{"train_examples": 44167, "head_dim": 64, "adamw_lr_other_params": 0.00091}
Rows from block 4, named by matrix and row number. Rows with one number belong to one attention dimension. Each number is 128 + 32 x the weight over its row's rms, rounded and kept within 0 to 255. All counts start at 0. Numbers have three digits each. After the name is the row's rms in percent of the matrix's.
# q: attention query, key and value (stacked) (model.blocks.4.attn.qkv.weight, 384x160, the q third), inputs 0-159
# k: attention query, key and value (stacked) (model.blocks.4.attn.qkv.weight, 384x160, the k third), inputs 0-159
q.75 118:109137129123192170122109185152135181155139138140087146127073165166125120114111102094111090089101126152100156072105154109041131115136109097154117080170109123176120158095104139140112126179214099130144058084099158128144100125147151155095147130104144131102148169165098115098151109129073156094096135104134150118095056130129109112169074102125187230152112191157161185134100148128101106139086122096109136095116101124155177112078098099156131136136131124076103177140132069141114119211134142
k.75 104:166112131104118166182117124128119142152118098158224118108108171099118153137111120101127150147109132113139137156073145084191075146097112109025109125053172134141061126121142168146135124084100173123092197112101135131125117133118116158188149109167145101150142145128095202095091112157124099145125094132147123130168090129105133098138162157126097087116122117139169147188104114140090159081154140148118134141109127091130082122127169176109073146130167171160165095130134148162131008064179107
q.76 091:105099100148057135000151126100115130081049147066165120114182159114148135118176153168161138091124126109114128204081109127202129169089131109159135169104141117122065121123140144133162135126098125141095186155124126111131120135144121107123138083109096121101129121125169113132146142166102157200140111129099122131153123105130095151143129101159110111112142156095107140143156113129078152108216135172120140141141166169135099052083146138199086185121130171178124160145123187151107111099105122
k.76 098:137124097144163122181084137170135168117129073180077149071141072120150140135125119104138115175122164209097125067108172112114133097100166142133123105085118184180103089143111055118126121147153184162138101115185164103077114115108151105169108157137105127146056084124139076112094163125166120028173165172143143101119128112140123106107157114104139113205118132098192116185144121091150122133058137136041168143155130100108139107116139144101128088144118144132136121166141141123095162178147152
q.77 095:140115117169104124202137133144085126119097101135168137152113140166108090147118169132090122148155108154188080114120142168054100119187109127151159035096055123108089113154108171152182171151145155144135065065178160107119138131166183101110137123155110115115095128166131126106095123144128100046140114134101180085167116148127170126105208163095101128138155151097087142079073140054105086149108142125139102110106135131136155074126140139141090162144131132192182118088105135130163077095147109
k.77 129:111169132131048118122115082164138082141113134134159127144179158112095121096108165112137140071139097076069143162132145169162127121121136136186132142087170139049122123124126137126128079072136149104148127168095131085127160129147136116155078139143109104141150169128176168135109096145134130116139105089223092159132129119158137135090114146161097177135051103111112130078204079223158100108227114134150110085130137166117105188082141100130134090125166119157116123155124079151106179088153153
q.78 141:095122146124068107095139105089159119129095159111227140167175208114132127102148164126096122133144151056125088227130138107188109193076133105105139160061100094144093099129156113127170094158049175142096060142114130077133112136156110123144119155131132091147140179098093145110135187138102112172120090132097167138118150130088118107166104174154100086109135138126120091127136136160113165118158135156166147138125165173132121134149121154160094133107096125142137102130145163115104198043106073
k.78 158:109136141099185179152104111166092133152135093158044151093194059132125112136103115118139115104146081160119180098122117169080155080144077162151094116142127142110175153153126067114132151127164123123142081100145217148134146166149095124105107149147133169130139113154153019150090098123168150061100168151156099132124165135171113108049209133122104152156106123148140156102123123100159115157117144139127153123130100132105134109135092053098173079159141094084123178101110148118123150191130156
q.79 128:170115143162207113063108164168134145122148159130086145110123056172108116190148123153106080127173053193140133106156186134072110150167068134154136070156140140121162126087058116163123123123120126100166007099126165160136132148140129170121148147156156181111114078141162132124101063095160121121141222123142143112092130131150156129155087115104103160123094137133102148149099123136129115136100126104150096095109105125106126136107125132096165157123119116116138131091174077114156198189158126
k.79 120:125096150130049117179134134132075117155072116132253147153158178085141122124120117088103145099136128052177145164105115125168158111150121121169111161157170106121082133128110177073125138114110137121083255082084089066130123105124160118095138089107119079131159136123125128149155163162127139200115100142112112145149141160131090170140065120117149166104111137135120084152135113158113129168174120152106112142108147124158100151173099189127122146131144146144087166134085131134087084108172153
q.80 114:127117153128165086068191137161126108181151138118106122122138044151113125152151175111172172094179080119140088009141208111113153064146111145088110098159113145141099168136132126135091169133168107158113000132148130169116142122112145119126078155138145101094128104151165215136123097129145144100166119134173122131100143111176119106086141074155126141127154143116123138137096112162166120110077127119138157117109127156113101095131170071138166109117111106113113136099111112183147175139149169
k.80 100:172160107121024080117066133138096085138136121127210163145210193104126130066120086103139171127117098093180189151138100092166148125150127115124135172106105124128109158206121176111153120094088118094095189130091073144163144144175130102116152131124188067166155103108118111154063100129124121199099119122120108162107110153157102170111080089102110142104119151130125125150108184154103128187167116118107102115102141123155120140100136207139118153173117111106132143154120135126090126081162125
q.81 108:117125096122112110148188167121140108144172162143225125106144086105090135147187138128086067163144075150062119125148219133135161127119164191106105123100073095089158153111132114176106133139116114149085145132087089117137089181088112100108106157154144149131141032196107111084152094060169148143108120139130127095131116155164156151130148115166126151124132172059140121087135147118142092156145117074150174107187095123051136168158162134153101110133073104141161112096131119128168146124099124
k.81 105:150112124147152126037118180139112155100107093080125139049124180166145126110155160115157175163104123136123088057055072099105117138136119068091145132177075141185151134108100149125128174128112160095098159096081124133117165103100114197100158124095097148093109129060150091127192132125168132159161081110127089183106114194126088138187152166184126140159158116110129182161137118110124192114157100130143087128114087121137096120153133156079161171113113131123136161132152166145164068148117131
q.82 115:110137147153131174102144127150118204146125173136126127133156041116127130178127145165199167127131154201148134079096175123089160140167137123130105079150141181105163130102092122114093120113175131143197080115184217124115119108150138123171104099067078210116134097098128133110121135150122154007092101145117094111112134151126157166135207082085094142099111148097103141153121089112113170124119114143132135088157103168129149047151107112160130117108098130108131139114083124132104149154120139
k.82 107:157150156135043144233069130122102154188158125094200153129126148124115140160130143118109102151143114104082126172168180148179124126085150101079134190033176145105127119159129129149116068100094087104131164131075071129115155163085095162117128130155140061136137122184087127158099176122179144178140127096120151128131133084142142157107062103110113093119099124129138092094125148200135164089162130145114151088120129101142133136134120125097071119138161131062157089101160114116135160095160118
q.83 092:138148174105145100106126127121108138094169159146166121123126119081108133124099141140139137188110157092077120177118095176192154123118118109125111191119159137072127101142148149111102159102048112134160092117087082113109123117010117122111122184125148143111068146164096166131085121100167181186117120150123115066080147109129156156161078138130171100175124135145143078134170100134122106084225117137129145124148082117170166095146193152150134169133117120200105091090133108149137187092155105
k.83 116:117119139156231093222150131142077182098092128159090121098112075185177118130112108170138157118181162141138116132106145126121125100063101125140113155176151162131155119139094087092138224144147146163129170109154139148157130114089143124105089120108111182101137150143122023151157116082119157089080130147118126141112148162152122147134142168087175123122109143140109152113100099084090096124078183150143094114146095148129184086097081085143119126133090105126084127113151185066106132172104162
q.84 083:166132173145200160121106166153107123104144099181033112068079124131127178114136117193122124126184196193155143118135128137154137130142129146136135099121115128162119106143164178152143105156103090071190188132100189067138152057126104174138166080082103075140107121124216175152104116122088101122105150142162129125114092095113183117130143153086093108136135098143131091163156103068102124105107104128179104085087092161133108176154167154121097170110139138137119136149120112120124188119142099
k.84 107:139078126114103097068141128151095109110150122129253151117167201116136138122153145099178141166099098087167172126117090118162113126112187141140127093147102122113139143093163178149110123111129128148182084154069050108098090153112138051112108096096131162184080132083134144127210093126142124093151112122066126160126084105126136141138113144111165128125162154122094133137070109125085134121157155094129157108119106125123096109128169238131141123093144079169120157139151128110185180161118104
q.85 096:163130132130019175153163154130123047138111149093169094174100091099056130135190148114118063122124137088140109140151161154181111091164149147114074132141160040068136166061166100143102114173136133108115096182113161104118137110123108051143118103081164118154145094134132159088097150148111108158117132105183115148158120116115100061129087132162117142120134096128124102135095133163217131138158123120152165122117108128162102169122140141109163129137082113097160091143121124139123195073152094
k.85 108:131153136082166103098158098106113125142180149135113200080158145136124128097152058087135187119079127086163178122132013131074151123134101130115129166183104113100162167145102150115140147122163119090075125134141030140168140160159100107070170104122128120094165107110171118186159096127135121066113101113120108173111109087158130111112156096148102121151144179113102162118114106095153174126112091093105105141069101141147114115177147186150200154136157102143100168115170157138167113175119095
q.86 096:114117117093120184107113118082093147127099120145184162069111205123085163136071174152129181148101181135129138179135071152199083128073164147142138150109125125082098093156144099107133130151058106128094218168144091074161169097110139146116139144161100071146142154109123166152173131138076120167095123129110075149174152099094135116179108155107118051151150146137114114136165090090112113107173161186104071153083132140084107110179133163135089140099102137160118099141126157108163140103108114
k.86 108:167108101168229079145112089116121117125150068135119115085132110134135112137166146123171120141139120161135107113059128122082099145123104117110145086118074142135139129083116059130119141137198140178135054123106171159097126176098152169150092154160101180181074116120113057109159134184160123072115143116132108132153183132128112119106211140117152142181147123116129178142105114116162117038136144096102144104182116072107130086091080115105149103136155093168121131137171101142175199136114126
q.87 112:149134149149084136240124095105159153109146125169135127145085207095154103114117144085141126109090160153125199136118094096093106118105076137131115218131143132131134117145099047127103105098121082136154255140118095156131118106139094091151145131110130139167132139124130100138114180165100149124110124109094103189156104138103128090083175113120124125111154137143157081133104149128119128151097136097147130141214099093127117149116096125113150122122143120090120138137181109143104015148127134
k.87 118:094127183172189083070128187098138161099137131060100167116061169129175107133128138153134110141181141137160121123156105149078122154119169134089160151070150124157136112097166170182159137114109095180137059123102146139142129131141121192119109073119113196116116149114101213093104151098135128165137143124104207162159115101075102093132162140124087119115161109135126099149130150091126117086102095143137116109110101103083112143182170044155126124096059142146162083164153121143193132107103113
q.88 145:128127111126145094229150121098137131128116169146103132181050117137111109091117111104127062116109111104107163155176123124062093129146119139140134159155143150123138114108134142074117093140161087112155054099088146168177092151152106087139155117144154128132120138156092181137096097132176131174136158094122181133092062158123108103137031107120199146095099171134153141119129170171150148177131110046140119103104148101183159177118077171101129154137116123073163146131162094071115188160142122
k.88 142:099135162151180127141115128108112107213114118131062184132122194157108122074134132162118159092100110064142202095108059149093169110143052107115112110153111112096116146147134174106123126136137142121091207108122131128171167112167109076080162151135129099116188126122130124173187096114104138104095124146136123158138113113137092117101165135160117124119155147126112156116176084079103136131157132126163139146102114140110068130196107140072215170088104121124108162106101134122161011128142137
q.89 131:126120179167217107051147138168115153163111136155100124147130057140097163147104168171157094071158123196109118112111101147150149134148074145140100140178210084122134162104088107068139147156137110096205063106091132117121162125109125163118126095117137165101158140090158163134123089110101154121116155121118087153145151113112146149187028129106081168102117144115103124175088101096118119132107119133106129103107160141152144085178132135085142107142107116115080170097149064133128187191097105
k.89 120:157110110111084102219062143132139153141103092182182081092183177063111112128134087095099136165077145096176118130090189146153077114154157111126152158105101160182131161156123111090096124128149152122130229139123053149130146107110133096131123145093151074154098155100107092120147168184147162131086126135131143128140105124089096180109113145117197106134137121182188146148109180133120148132104126105120142079164104077138133095064084182109115123152125091115150113097137184115096132085143106
q.90 093:109111145118141150004144149124139095138099179131167103138171051172106131151176151147097126123178112100131155060161176167195149097125098131082109122156116103142121144107086150187152139135093131082098064155150164142091182168094102107161134146173179144057124100167159190142110113102127148138116146132153123131141177080155100079163076095147109133112105078116086148133114111117122111109100190127151115094064155123119118146138176100101148155087136132107135127101071132171140139067152142
k.90 109:139137146127107070095143113165088135141110075153207127152204150084167138077099105110094153074093066088137167125136095101143136120130132142205118246185113120122150161182160103126115160106101121114128094115094085126128135137136163084111147131098121036124105111082159078152132139109141144165089119158089108138116142143132064176147138147135133126168144147117111166162093146109080097159163121134095126087136125157164114162070086185107180140167176079151145166162111142123097134106128099
q.91 098:110113096064082092196160122085179115170183152169170134178114149105138101123145100079187134155104123124079125086138139097068149102090114131131129131130133094165158122101111094166109149104174105178104218147124139171127134189131145103135104122179132181086119105132095016105122096144156120101107153132105108136076135110155089093100186083161127100156181180123123200153152180107148130178104165122137139156118145076093144115155124087145102101122143117101155142149137144146136058143146133
k.91 101:119148087106134125119122145094183132119083141035086075138128101115112097101130183159125108194182137147138088104110145133127114148132132104077156107123120145161099151121132126105152142173092143096133116127122199147184135105127097172172151139146148109161148183102069196076094151119158098201107128137115148104129126138095123108165070131151107100122129096144148084186205191126146154124143108147168082208125125102110116112176106096115062171128088160137106109169104090086148072056135148
q.92 094:138112118124123154173107129102107120043165095124104117105106100096117127132112125176134135213181136182135135156135124117081099190131195133179097148086092144074149096170145118176154109114075098116122202128097125102118127127154180091132141121130120176159136045107134054167121128145185105105168076103168155150116125205076144112149179123132093072128152148123137076107167090131126140148061150106122128131117102148085160076111116087171138143132101121128178118128117132070171108188148136
k.92 089:131122091159122122057180164134179108144131128084133120122060096120120153091173143125174106093143133097154099128097098087123156150162105102096173129099129133171126134078120133129082113141203117147184125157093169120118142099122134129166118109149127177115118176143116204058162080130107107147178031112133151131117126103106184151158090175157200087142106106132102126184138141130100127073174138140128146125151126128115107117119206150126097124104091185183057099167086065155151128169124137
q.93 126:150126135162223132117090146144129133095116123113046134140121034157120141133111135151157116104175076202134135135090165113072121124199104147142122109142130132114191140139140124120117113161156094121171000134122130092118115109172132158130121093103046125181159128091172115146136118178213130127121166101129125117118103142137214135148093104092100136107110105160155114167122133145135168128056082120144133122105148116125126117131114126115114113093074150116108141155106129096091184180120102
k.93 123:126103144138027133120107161117118118165140150102229139146153208098110100111091147159133106179093107111156152162161095179181167120121176139161124140122107128107161134128140118139129078110126103114117217140115041129143111130163124086093143116113135091119136113081083132103165093128143137119170082085113107154107121138117161166135087126093152085093142145135103135149066077146105117122166154103103148142120107124160084111108182255101126158144153104139151084116135158119085104173124113
q.94 103:106118118123152135254068095096135102154105141139089098139099255173171094127147093068133153068113124114121186123146131121077102148110126141098148176100194125192107143142141102074147086167145139133128126125081134137175098129147081150169131114099139112148147164127166132133108158138082128119171136103104151143103097118141115089085118131132111134097146123140150079129151151187145151166098121083105112118194160152120101189092135155072159135140111117112102100160132131111052166150093092
k.94 111:099128162101159133106129120106123073155175142068112149115095224142098100153152129194106162096176097141161121061175075184099099104167182150120129072117099142074139154127132209158129075107150097113128101189122121145151144141135120072076129156125150117152142123101130148147108088088121108101099180103149146115158104077170111101103153130107121099102090094145098151064154159116188136153138128094173134161086112122208060157163171115131168092140116098103168101115166160134161105134134112
q.95 099:122164096102117079157139115147164099074139157125179114137096117138149050061152114135135134098136163111145133147153102150104138088111118127126136178160089120183126114101101109076130154127176115162106229126126062171144152156130094063108117143157146137069158143139110084153173160150129141162115131128134157141109118159131058094071131091154122145149132146130159120138146128147099123154100165106112160158102157114113126112112111093129150106107165085163147173135173085092149000079166184
k.95 098:089120126166198087032155182121149152095101175117082103118101127122134174125127145067164122168118134146136108124107126078104095170081160116165190136099155095139076131143145165153138162133057149122164083121103197094114122075160137154136160088080090119083106132097124154111159112130153115167159097137121139138109080089077135113194160189130116093097140166151168105200118171104125100138142080157159126119121150118110119135109143135161072194072101195125155091174134099117112127092127126
q.96 091:088149117152053122185158155083127133126105134124200146155178203117126135123128085095082101168145126113121132108147126131157170149064137108114144106098086120111115161126141127208080112113136176133026154152163117102115145158094147130106148162110161067163082107129110072083148119087103125158150148161169114166159117118154123122097157123114175114099116059140120125084148103102192111116137124131125146159146177153103109164147101109134118080083147144134158090124091197133149038055096151
k.96 081:163153107090096132011152097157121196097112121130098074171088100177103127115115137171116124051154108168119107044155126127115138167129109134134104064174160133102122146129137120091161161181168118108135031137155105109130047131155117183108145102103145169144157093190137156158148090044149148156120150165133148156094155133133115129172097072156106149141145092145137098100147136067120155138120079160154149139117117127114102134131138094109141148094115102106088115133109162135177182093106136
q.97 103:140124165070057134201155103081128133103127123133132094170132155092131168104137118158148134193087192125140092201107068139177120167072205101134149173063161090141138120152186156140135155110092131174083206143077121086110120122117128116102125123113084146117132110106120134112159149139117120111108057158114099144144160123104106127131216164133120048112137108154156112111174120132118099101207115161124155147138173164146168073142124137136091147123117145133144105159100174126110127080080106
k.97 116:112162089107170147170115137131168124160164120067074134051127060178084119181124173160133107145146105160129114144113156174111104116136101158127123060109178157087159099099109119089108162145187123117164045149124209160130126150065133161148084138156152187117099163155113125099126105133155141051140121107139131147153181101139152100097124171122143129144122102156121147128169119115133130095147132126133145126186080091066163069083107064091188101140123088116105182116140142098123190154127135
q.98 097:133147131124151152135165149143068168121112117134112153169103150123104125137084084097078147147142183079118097135113133142121132060242083096124147112149135159109133146180114139136110109142099054115119116126188130125089132083161121139111135125144161135167157105200102196163112117100090158100097107124121130095148157095136251059136159144087158107119144146139148131115103118096170092095130134157113101124108086067195150141122149185144095130120149176135096154130150141113138021136114117
k.98 113:111144156103091140160134089117123110121107073159201129168152152143131119113119162144133097078145192117111110144088176138120166129109085118124105185094136163103187116142150093115173155045067161113173097100156117120151159114099120141154100110129090160104124128110165184133118149158070114159138081145149093134131132144097100116093162109120130157192135155084092145055158070153121059099249107126099135115144151109068155164089108083130181115137125100147098150164123133170113166084149170
q.99 111:113144149138185154186148124126087150168179125148169102090107113155083115135110103094084093138109085124086190081067116165106145103184126173088112184118149163136128121167084121129120114097176115132155077119144141157132173141082107156129100102101174122138099102182137183113141054053111155125126164102174090076151133074165204087116095149112152129101154117127156139086126106112145058124144124103128137074137113149103131174188112146151115138145155119186118116098139090155204091167077121
k.99 094:222116127124140086166152127126086176084096097075173139170142141140126122105135142146147134165137169123137091084047139128154113127108109103038115186183158164202093131156148155094183095116119154122123196122136093145153111110083114047136125151106133090106108100075100136112215180083111127151093101117097152144182168130089095170133093102144125115192173114088096141139165117108099128086176135114130123138128092089157129120178123155130142116079155127137143127129154195129123095137158122
q.100 101:136098107126107147160170149153104087206113154132143106164165192115113148148178082125117103106146127069122153082169171165126160075094135158106090126108106078113096170065118164161104147111150165150088216081148163150117116150124116118117110113133148130075125085171113181090087075097141136093154117153157113123112114085170097064117177086210163164141107124059104151085117123096199080160138158117106141145135089120109120138106141105087165115171131128134139144135123154192100093145160175
k.100 093:139118134117082166083118097127145056129161140088106144146109135121113146102095136146122096075139111064104172097141079111114122110113104092101164141152137126092131127139200195114178141107108124096127064095167079112122136116194172123102159112127155077145153149201102218174111177084112116158077144141117127144151071116173078153140086125152117158122104178128111109097191133125113135146160124115200110095135165162197150158161151088126163126101134111147102120205111119118193138062118122
q.101 088:121144156118101139197111119114058140089078132092152103113080175174141126079103139121130165094096170071115180186101102148148111122061168150090109214145154166137145096123177132060129101144099138131099106149088152095165122089147119142167116155097122106149125166099156121113144129156124123170137134101113117138131101135123171082183101192082156085164119128152135039090198099164162132111222105071100105156151141174137127186131146169135153124137116107133121082121111144108139163116089110
k.101 102:155123114095255123125127117130101074158149132118066127152126091096081107164185100177148121110165093112126175083160127156090131081155111174077134136142153162123156106159086125107158122169202091096126156124141149107156142152139119091096088151178151158119181105157137097178205080101132144062107164136150096115153163120163154105071146126100131144143116124134105184102117111071142126117117165088154209169125108123150126107160088085127130102126124081110084113071146148102169156155127113
q.102 105:133106078118150122205098132148100091138112110139136095115110086154128103119127132147131114136134026164108176173140143108167113144059095209115089239088105116116112118095169122165158162134053175152105202144080077143140120190117109126120142147157125113132128146100113100171102148092174142162105147105130130097138109119117124133091171125109096127150115129139108107121101171110147144150143149093123164143101098108070071237134106123152096119142094086164134108182114127140112116083162182
k.102 115:123155127124200072018196140113104121178097145093081139139137148120140084157126135141120086135122068106151161116151036164117157126159181144151140109182084104098161125101168135111161109170133132145148103127137136108140140082162126048094143120155143166129151147148123138135180081078133101132177104090108120106109102140066098154168090158136100103108110153077096170150113130127135143149139173073134122126113131130208054156151128195124158110087120154153178129085130079125137157157143094
q.103 084:097085095141112189069122090116147148187126124092115143145177083135172099152112133114194166108089091130165143130128172098098135163114129090190152107117152159130133093136095061107137164082147176162129031142148180166127115135132139126163092127091116167107133146057100164153087105104118088084154102081081135184113117104194088142129157072115165111117113158153121135095151056169141152123096153108145113145185109170097073080123151189119178114130098130111164134111130126142119176152095157
k.103 097:124145128155134140185113133128155120163158106157128145109175120131075122131130114169099100128172068102048070141190198159147096089178058099113111109060142136116105074109092157143099132154166073118092170111138122160137156146098112114175130133160138085134147097193100096132120180120098105080131166141120148094132153115165100166077091130143149168135083117144136099108162179183169168177092176142151122115161171124181139125151068096095136092158167158105125092151159065158105068119148125
q.104 115:132092122177061163064085122115098125130105110108147150172147139100103146130133123143176156121111165124100118206106120133155119162111138098093093164092154103102160097148152083128148129130162203151099097177157114114120108107143106151129080142142112133142120172036140081105087194179093106101148081102151083121168142090099168108135228114103083098101163125159116090127132066134159145103071153214123147171145132189142110100147144112164119122126102111157111104172070168158143114079133144
k.104 109:172122116114118107157072142163142143067150128151124126170167029084121144127145123108140126125131109132105062158107179134134151134151126144091113191082119140073130141132105092116085122142183090129127039147208136126144111148167121109170114131178139129121083121163107064130134133158164131076169146132168144088135150115115154161073120090125132100113107134156085110086132144121141178124086164134104171190128154083152134085110186200168061094197116120087121114089153081146125191122154130
q.105 115:130154122130174105009140104166117126187140135110168100118187217093135122102126155138127118096101162037116121139082101132137148131072116130159178143171101151174105143107132084131139161110146128104093061134112049113128150112147180162142112163100127104149123163147086171095136143125102154249122119134085127149114139151119093176128101146140194112160137134093138132174140115149096133072159123107113115145194091103125140083095121160100131088110131158182081142121136153141134130156104156
k.105 141:115096100151151153177136159172142154090138085142054111119110095152141142144111120107144121162151133212140156121112200120074095115046124131136118150104107139181149130139148076137124137134119145151148151112180148151101110165131159155141128140117125153117075104158095062120080219142108150084118184142120141094117157168139150109114164105127135153136142102154174101132067136106127158162013161116108122145168138097126203041108093055110100106129147139077128119138093127133139054125127132
q.106 088:169171148149159128162079085103092104077178070115106148089117012117146113144117151171185111183141089191129134082088117111163110149231123183137157099117100111114138055148205125158113084130068123145159188164127155116159176116134133113159145115150145174160078079110145119092117157079195095133136139134135103115129118127125101100132070148138103075141151113156143149183146152070133152070111125119139134117095103114097143125161134136140146141140094133134102125127116145132101160105174162
k.106 103:159158128152118086071158152097097120129112202098169114117159155166171064114111136130167067172142082152154110128131050148156094170107201143144150138167117073167131130090161094151130068152120108158096129117089131138116120119121166126115115114105112175147081126056134177109161100117135170165134114106084125112165099080101157149150042114120145125121168156098113159169125100135156089101180118107132119138117148111127105120128162255141142169099120132122149140112167100099132128198078088
q.107 121:131122149142198133135151128158142151142109106106045169135105044150089126147132113146155178138125129206121138101114116106117146113153119128090132069144135140130145137130126099063125141150107107150158002092172136133101131102127191151127100095142093179171139132146162162138075130170157144062127154111125119098075099103118183222157107100092150173141135125154111109157080073103096129098122131155111112142140081121164136066129135114117154141145100110108092138119098077105162218135141174
k.107 115:109143157138060129176100113120098138098092159166216177114179117133127153112100130134140125135144167019084131197114208161149123086097107132148121194107172174076144111123106105132128092097095102121137230126157093174140117137132152132123086133170115138133154163144129092127110151145127128189098117121117120139112162127093127149121127153108127130132094148136050167062142093176148120089205132103116110089088133100109178142106073147147148135150145110077089108114157134137089080087141130
q.108 130:130111132137034088135130122125094132149076128120177143148165213097173149120095087141099119100130162054159121124184077106181092148099117079123163102156171136133095143087121169088115094121080143105128205123170161108104159133130102121088114140104159081126162163116133144141132138099077139130144140146079161166160137103111068108172093162180127161146108128154127140112124149086088147138183124168131113074097200120182110149157107177102159154101142127068095154150179188139089088137143082
k.108 121:115108144144121150163136096136149130136118132191010101141104122132101125163141095128092114059154139193090173062160166133123154102133105168164101098096124092110130100148173108120126126125142141151117068152148137133188120126106130132142118163112173108125105098153149117146058136111111161146124190168157150102142155093147114088102191088133112170146106113119168128100147135125159109149045136136087123118138112158062133188147107000166141114102164142111163117109133124132148184114123153
q.109 093:158161070100137093085112111133100092143185138120136126086107091115126130151121159133199166151100146169087101086139169138121118141116095163122143096136082118118213120083125075145146104141153098116111139141138061132114112150118124092136143154176120191148118117099116051097146158102154112144120145106106167108143161152106071159085129046145155165157133118108165216187093169135126149102079149108176132112130089076094162112092136113118148084135114099172089195154180102112091109182202145
k.109 104:121126152146075134131141163092138147099144166127095118131072136132175155146116129096131137107165140155182101155093119106080142185122141131168151122095096062162113144057090145147094124108099133119133174110121153105099106091178131207198130161102116135108098153135113117091072181195125134182134146112121143101119066126101190137169108133143086076136092094179125078164091138127174122137109104165123078179144131161126184140141175086124049168140108205096135098118101091136155068081132107
q.110 125:149141156148255154080127121106143144092152103137037140071101017144144128130104088186113116171156146185129146076116148107090120143123139138160166069123115147148103130175135156151149132136093132110161033096116160119125125132115181191123131130143090169128101112129136121142147089104173121077146164166122156137100112159104162153136090117126154126145124098104107158108128121123089100098143159099119081095115112134069164090116107106121138143140109116113148092122100096095165154172120124
k.110 111:141130147114064164164133115122074067134114106119232126128123120108110150123153167139117096112114106053110152193116170142176143124132114127207123148135162143110116133100131122111118100119136078106157224151067143119113142105101130106114099139150181114118138162166141120106136049123125169230131117109128107127144135122150154174133027182099145139111097106135103154076150107160128117096203185116175101106136094152171110157086066137134116076072139117112105117097124106131118135128127140
q.111 102:131129102136083127106130079120120141166161097159188135132148158116136141115112121162102160147139134129159128159125207144085130100092153153096076151098128131104173134127061070107140134101136150094117181181190161120114117170132098122183114118133112157159079089076144064143047105154113128072130117111143056111155187121043200091104187146149046105113141151109119109084152151076201121096130098140146145125137115190106118152151157154112161095129103070139163129128171150103144120112133130
k.111 100:112116160117098178134099133102174108133126185144024147144125064101074129126181172136116143104170137099079103138162157131105169122148098124089096126084150127116171139148128078135158178175155108130135131183192124116151134137123113162120111114128156092131169131203128151107112143151172148165127139119126114116131151134171089154081051093144086126116055100123101089088129161166145171122079118150170137165127143156157152124175145035120049073135109117074099085098164098141111116098135172
q.112 093:130132147120138179149091109213113107148107078072144119117122139177101127167082151138171152082101104145139119115084133168078143091146143125114098095214171138106166156156095188111097130106160136124173080141136144127112116129173105077132136106094164130129165076062117098180133167138120166061140122160157117159131156188152116129122104171095072134091158118131162065096108115102166176181100082129143131098154151196149146127129108133125119081159144114129066142140118147083104032153082106
k.112 094:128140134109025122127105084122133132070144151133127095154140181117125150217105104165110150071144139106112109106163169113170124110108172153101129167117115082157161157162183142151079064123080161110134130137110118096129151128126125160186173147099145092144143112125149155132059189075130116167120110140171126122105145140106159149126067070094127094115126168075156121111144165182121165165105152158091138094134144143135129182115157103113101095127103121116169022109070096136098188094168085
q.113 080:130152128101078114079129111128150113061115109131048150090139124061207151126124062093116160194120186091166092133137099074111123201130165093168179048093121135159115119130165152135126099123107175112144113083126156143131113140149116136131157133146087137189103131119126059148090146113101054127174085142083185092128146161072089172107149174112138126117071107134113151178140180135071160112160128163137106138165165108150163168126144143112126165125121149085131115138067131125139139094155148
k.113 076:106130136147135179198132136128162107145140177183177094106085094183151175143142117124125133128142199188091076165165228089124147117150101108144104068096124128104131125096079125147083120107137121101143086169128139102148150151101101115112154134142140188095123119132145181129088109172049117100158177130112158110147142123140164069127121119116137166066143057140128051122141123146187090147078086097131084170094179162105180085136106132144092126144115117127134155136117127179125107168077163
q.114 098:177156134114105111222159157165064133132130150148156140134135072122072116157071154135108152123129080089107126129093111184168108114217149155148110149179149144089142082137089120187101149097130098110127104118171150159101138162132152085135130106163151103121092067151100192128131060072175146137104167132164080104128118113154145118118092158081151134183131070126087133070127133175144115132146082113131146136083080082162179167127169190105118073156165137159143157149130072110128108144114128
k.114 106:135160097131129131149146096147145139191091153147087146179167126152132124107077158152094173020174127120076111170135113119129141092096115125167127161123198094060173095105160108115156151109135173120149239118152087102136121099158198125136107112132118131159185177161110149152158179091082137109068117085106078151099120156150123123138074117111138151157102185106108108104150096131110118129145173164149095097117137196133163162141085074131160094118109120113069127110090105127106113079102124
q.115 127:167111097109255152136081081140133106091106073130106137074059133178106120130062097121123143140103094160128107069104089137069097112140102110137141141134124171182146133173148176079133138121128111157162129058079116150142117150147191159157155146107166147180091161128068111145139148154163119125119149121082159129115127150116158148160106156070216168133132113156149122160097132123151080117128164116085103150176118107142150134108079132085156138160147108131105146152142107070168060149136109
k.115 111:116141080130134127093164105118156102124090188126127114118071153127112135147150154115129101107137163096101124151129148168136086127117097133175176110124133134123146146098168131153124077160114101124166187167149208096136120150134149116175126084152136164107111192176137229125085120145089120194119112077138134117109132128078182140186078181101152125063107168101108144113078107099126130104142156097170096104157188149079147084030171076140115096105062147144139065097132110131113093101104110
q.116 100:105105091159105156135146114141184105151101130127107118185165228124155127072152134126093162078092192097157091200146042147153122115048145090116077130104124110142103144098115082116125144148148179158088198165139067117142128108172138168087143119131111097113126169064143114161133178191065116119104105137130119132148101156101104159071189134112084125100125170072122166159090092169086148125109139166089140188141146148149125138133120108102106130139110151127116127153108158125120059125133148
k.116 098:084114121132157158124159129124179125073152095107125089143021144086144132164138111107157131178110154145118069073144168151099141154146159135116106068062123149133120114144055143146117113085116105140129003166177167147075111156113130125137164129137120116114087124125096180137108145176135084074184174103145147088132124116119144123117165114145110090088113150157189106175084137122101141131052166097099146158172171100124163084111157096146135126132122136154172097181139116150126175104172142
q.117 080:181113110126138130101123122121142112149201125124131128010139139173134151195143136133060127130141065148113172067125135138116116188100156130155126100114136097093120101150095150165159143104137145132084143080093095107118084105103139183089170149149114128123133108102125052062147103118156101133122189112100111103163124129114128150208142131134141139145126109091169123118130152137092057113064184092087098096215124109056127157159140136143114152183113126149132159099150154157128165205128115
k.117 087:149083110169091119108118126117174098147154144086068064131118145084120135193160110116113113099160086145152090119164117118144119142162155153159181083143085173208078127069087170196103100189154144113105197165111123091095151140110146171148191151126166105116089146089132106046138134204101113122124148120162175109156155153131144138127104150133131121092089094145157144173082177132134166090072090131147107147151153140143123126137164119129077089143133163146167082105152119126108062127091076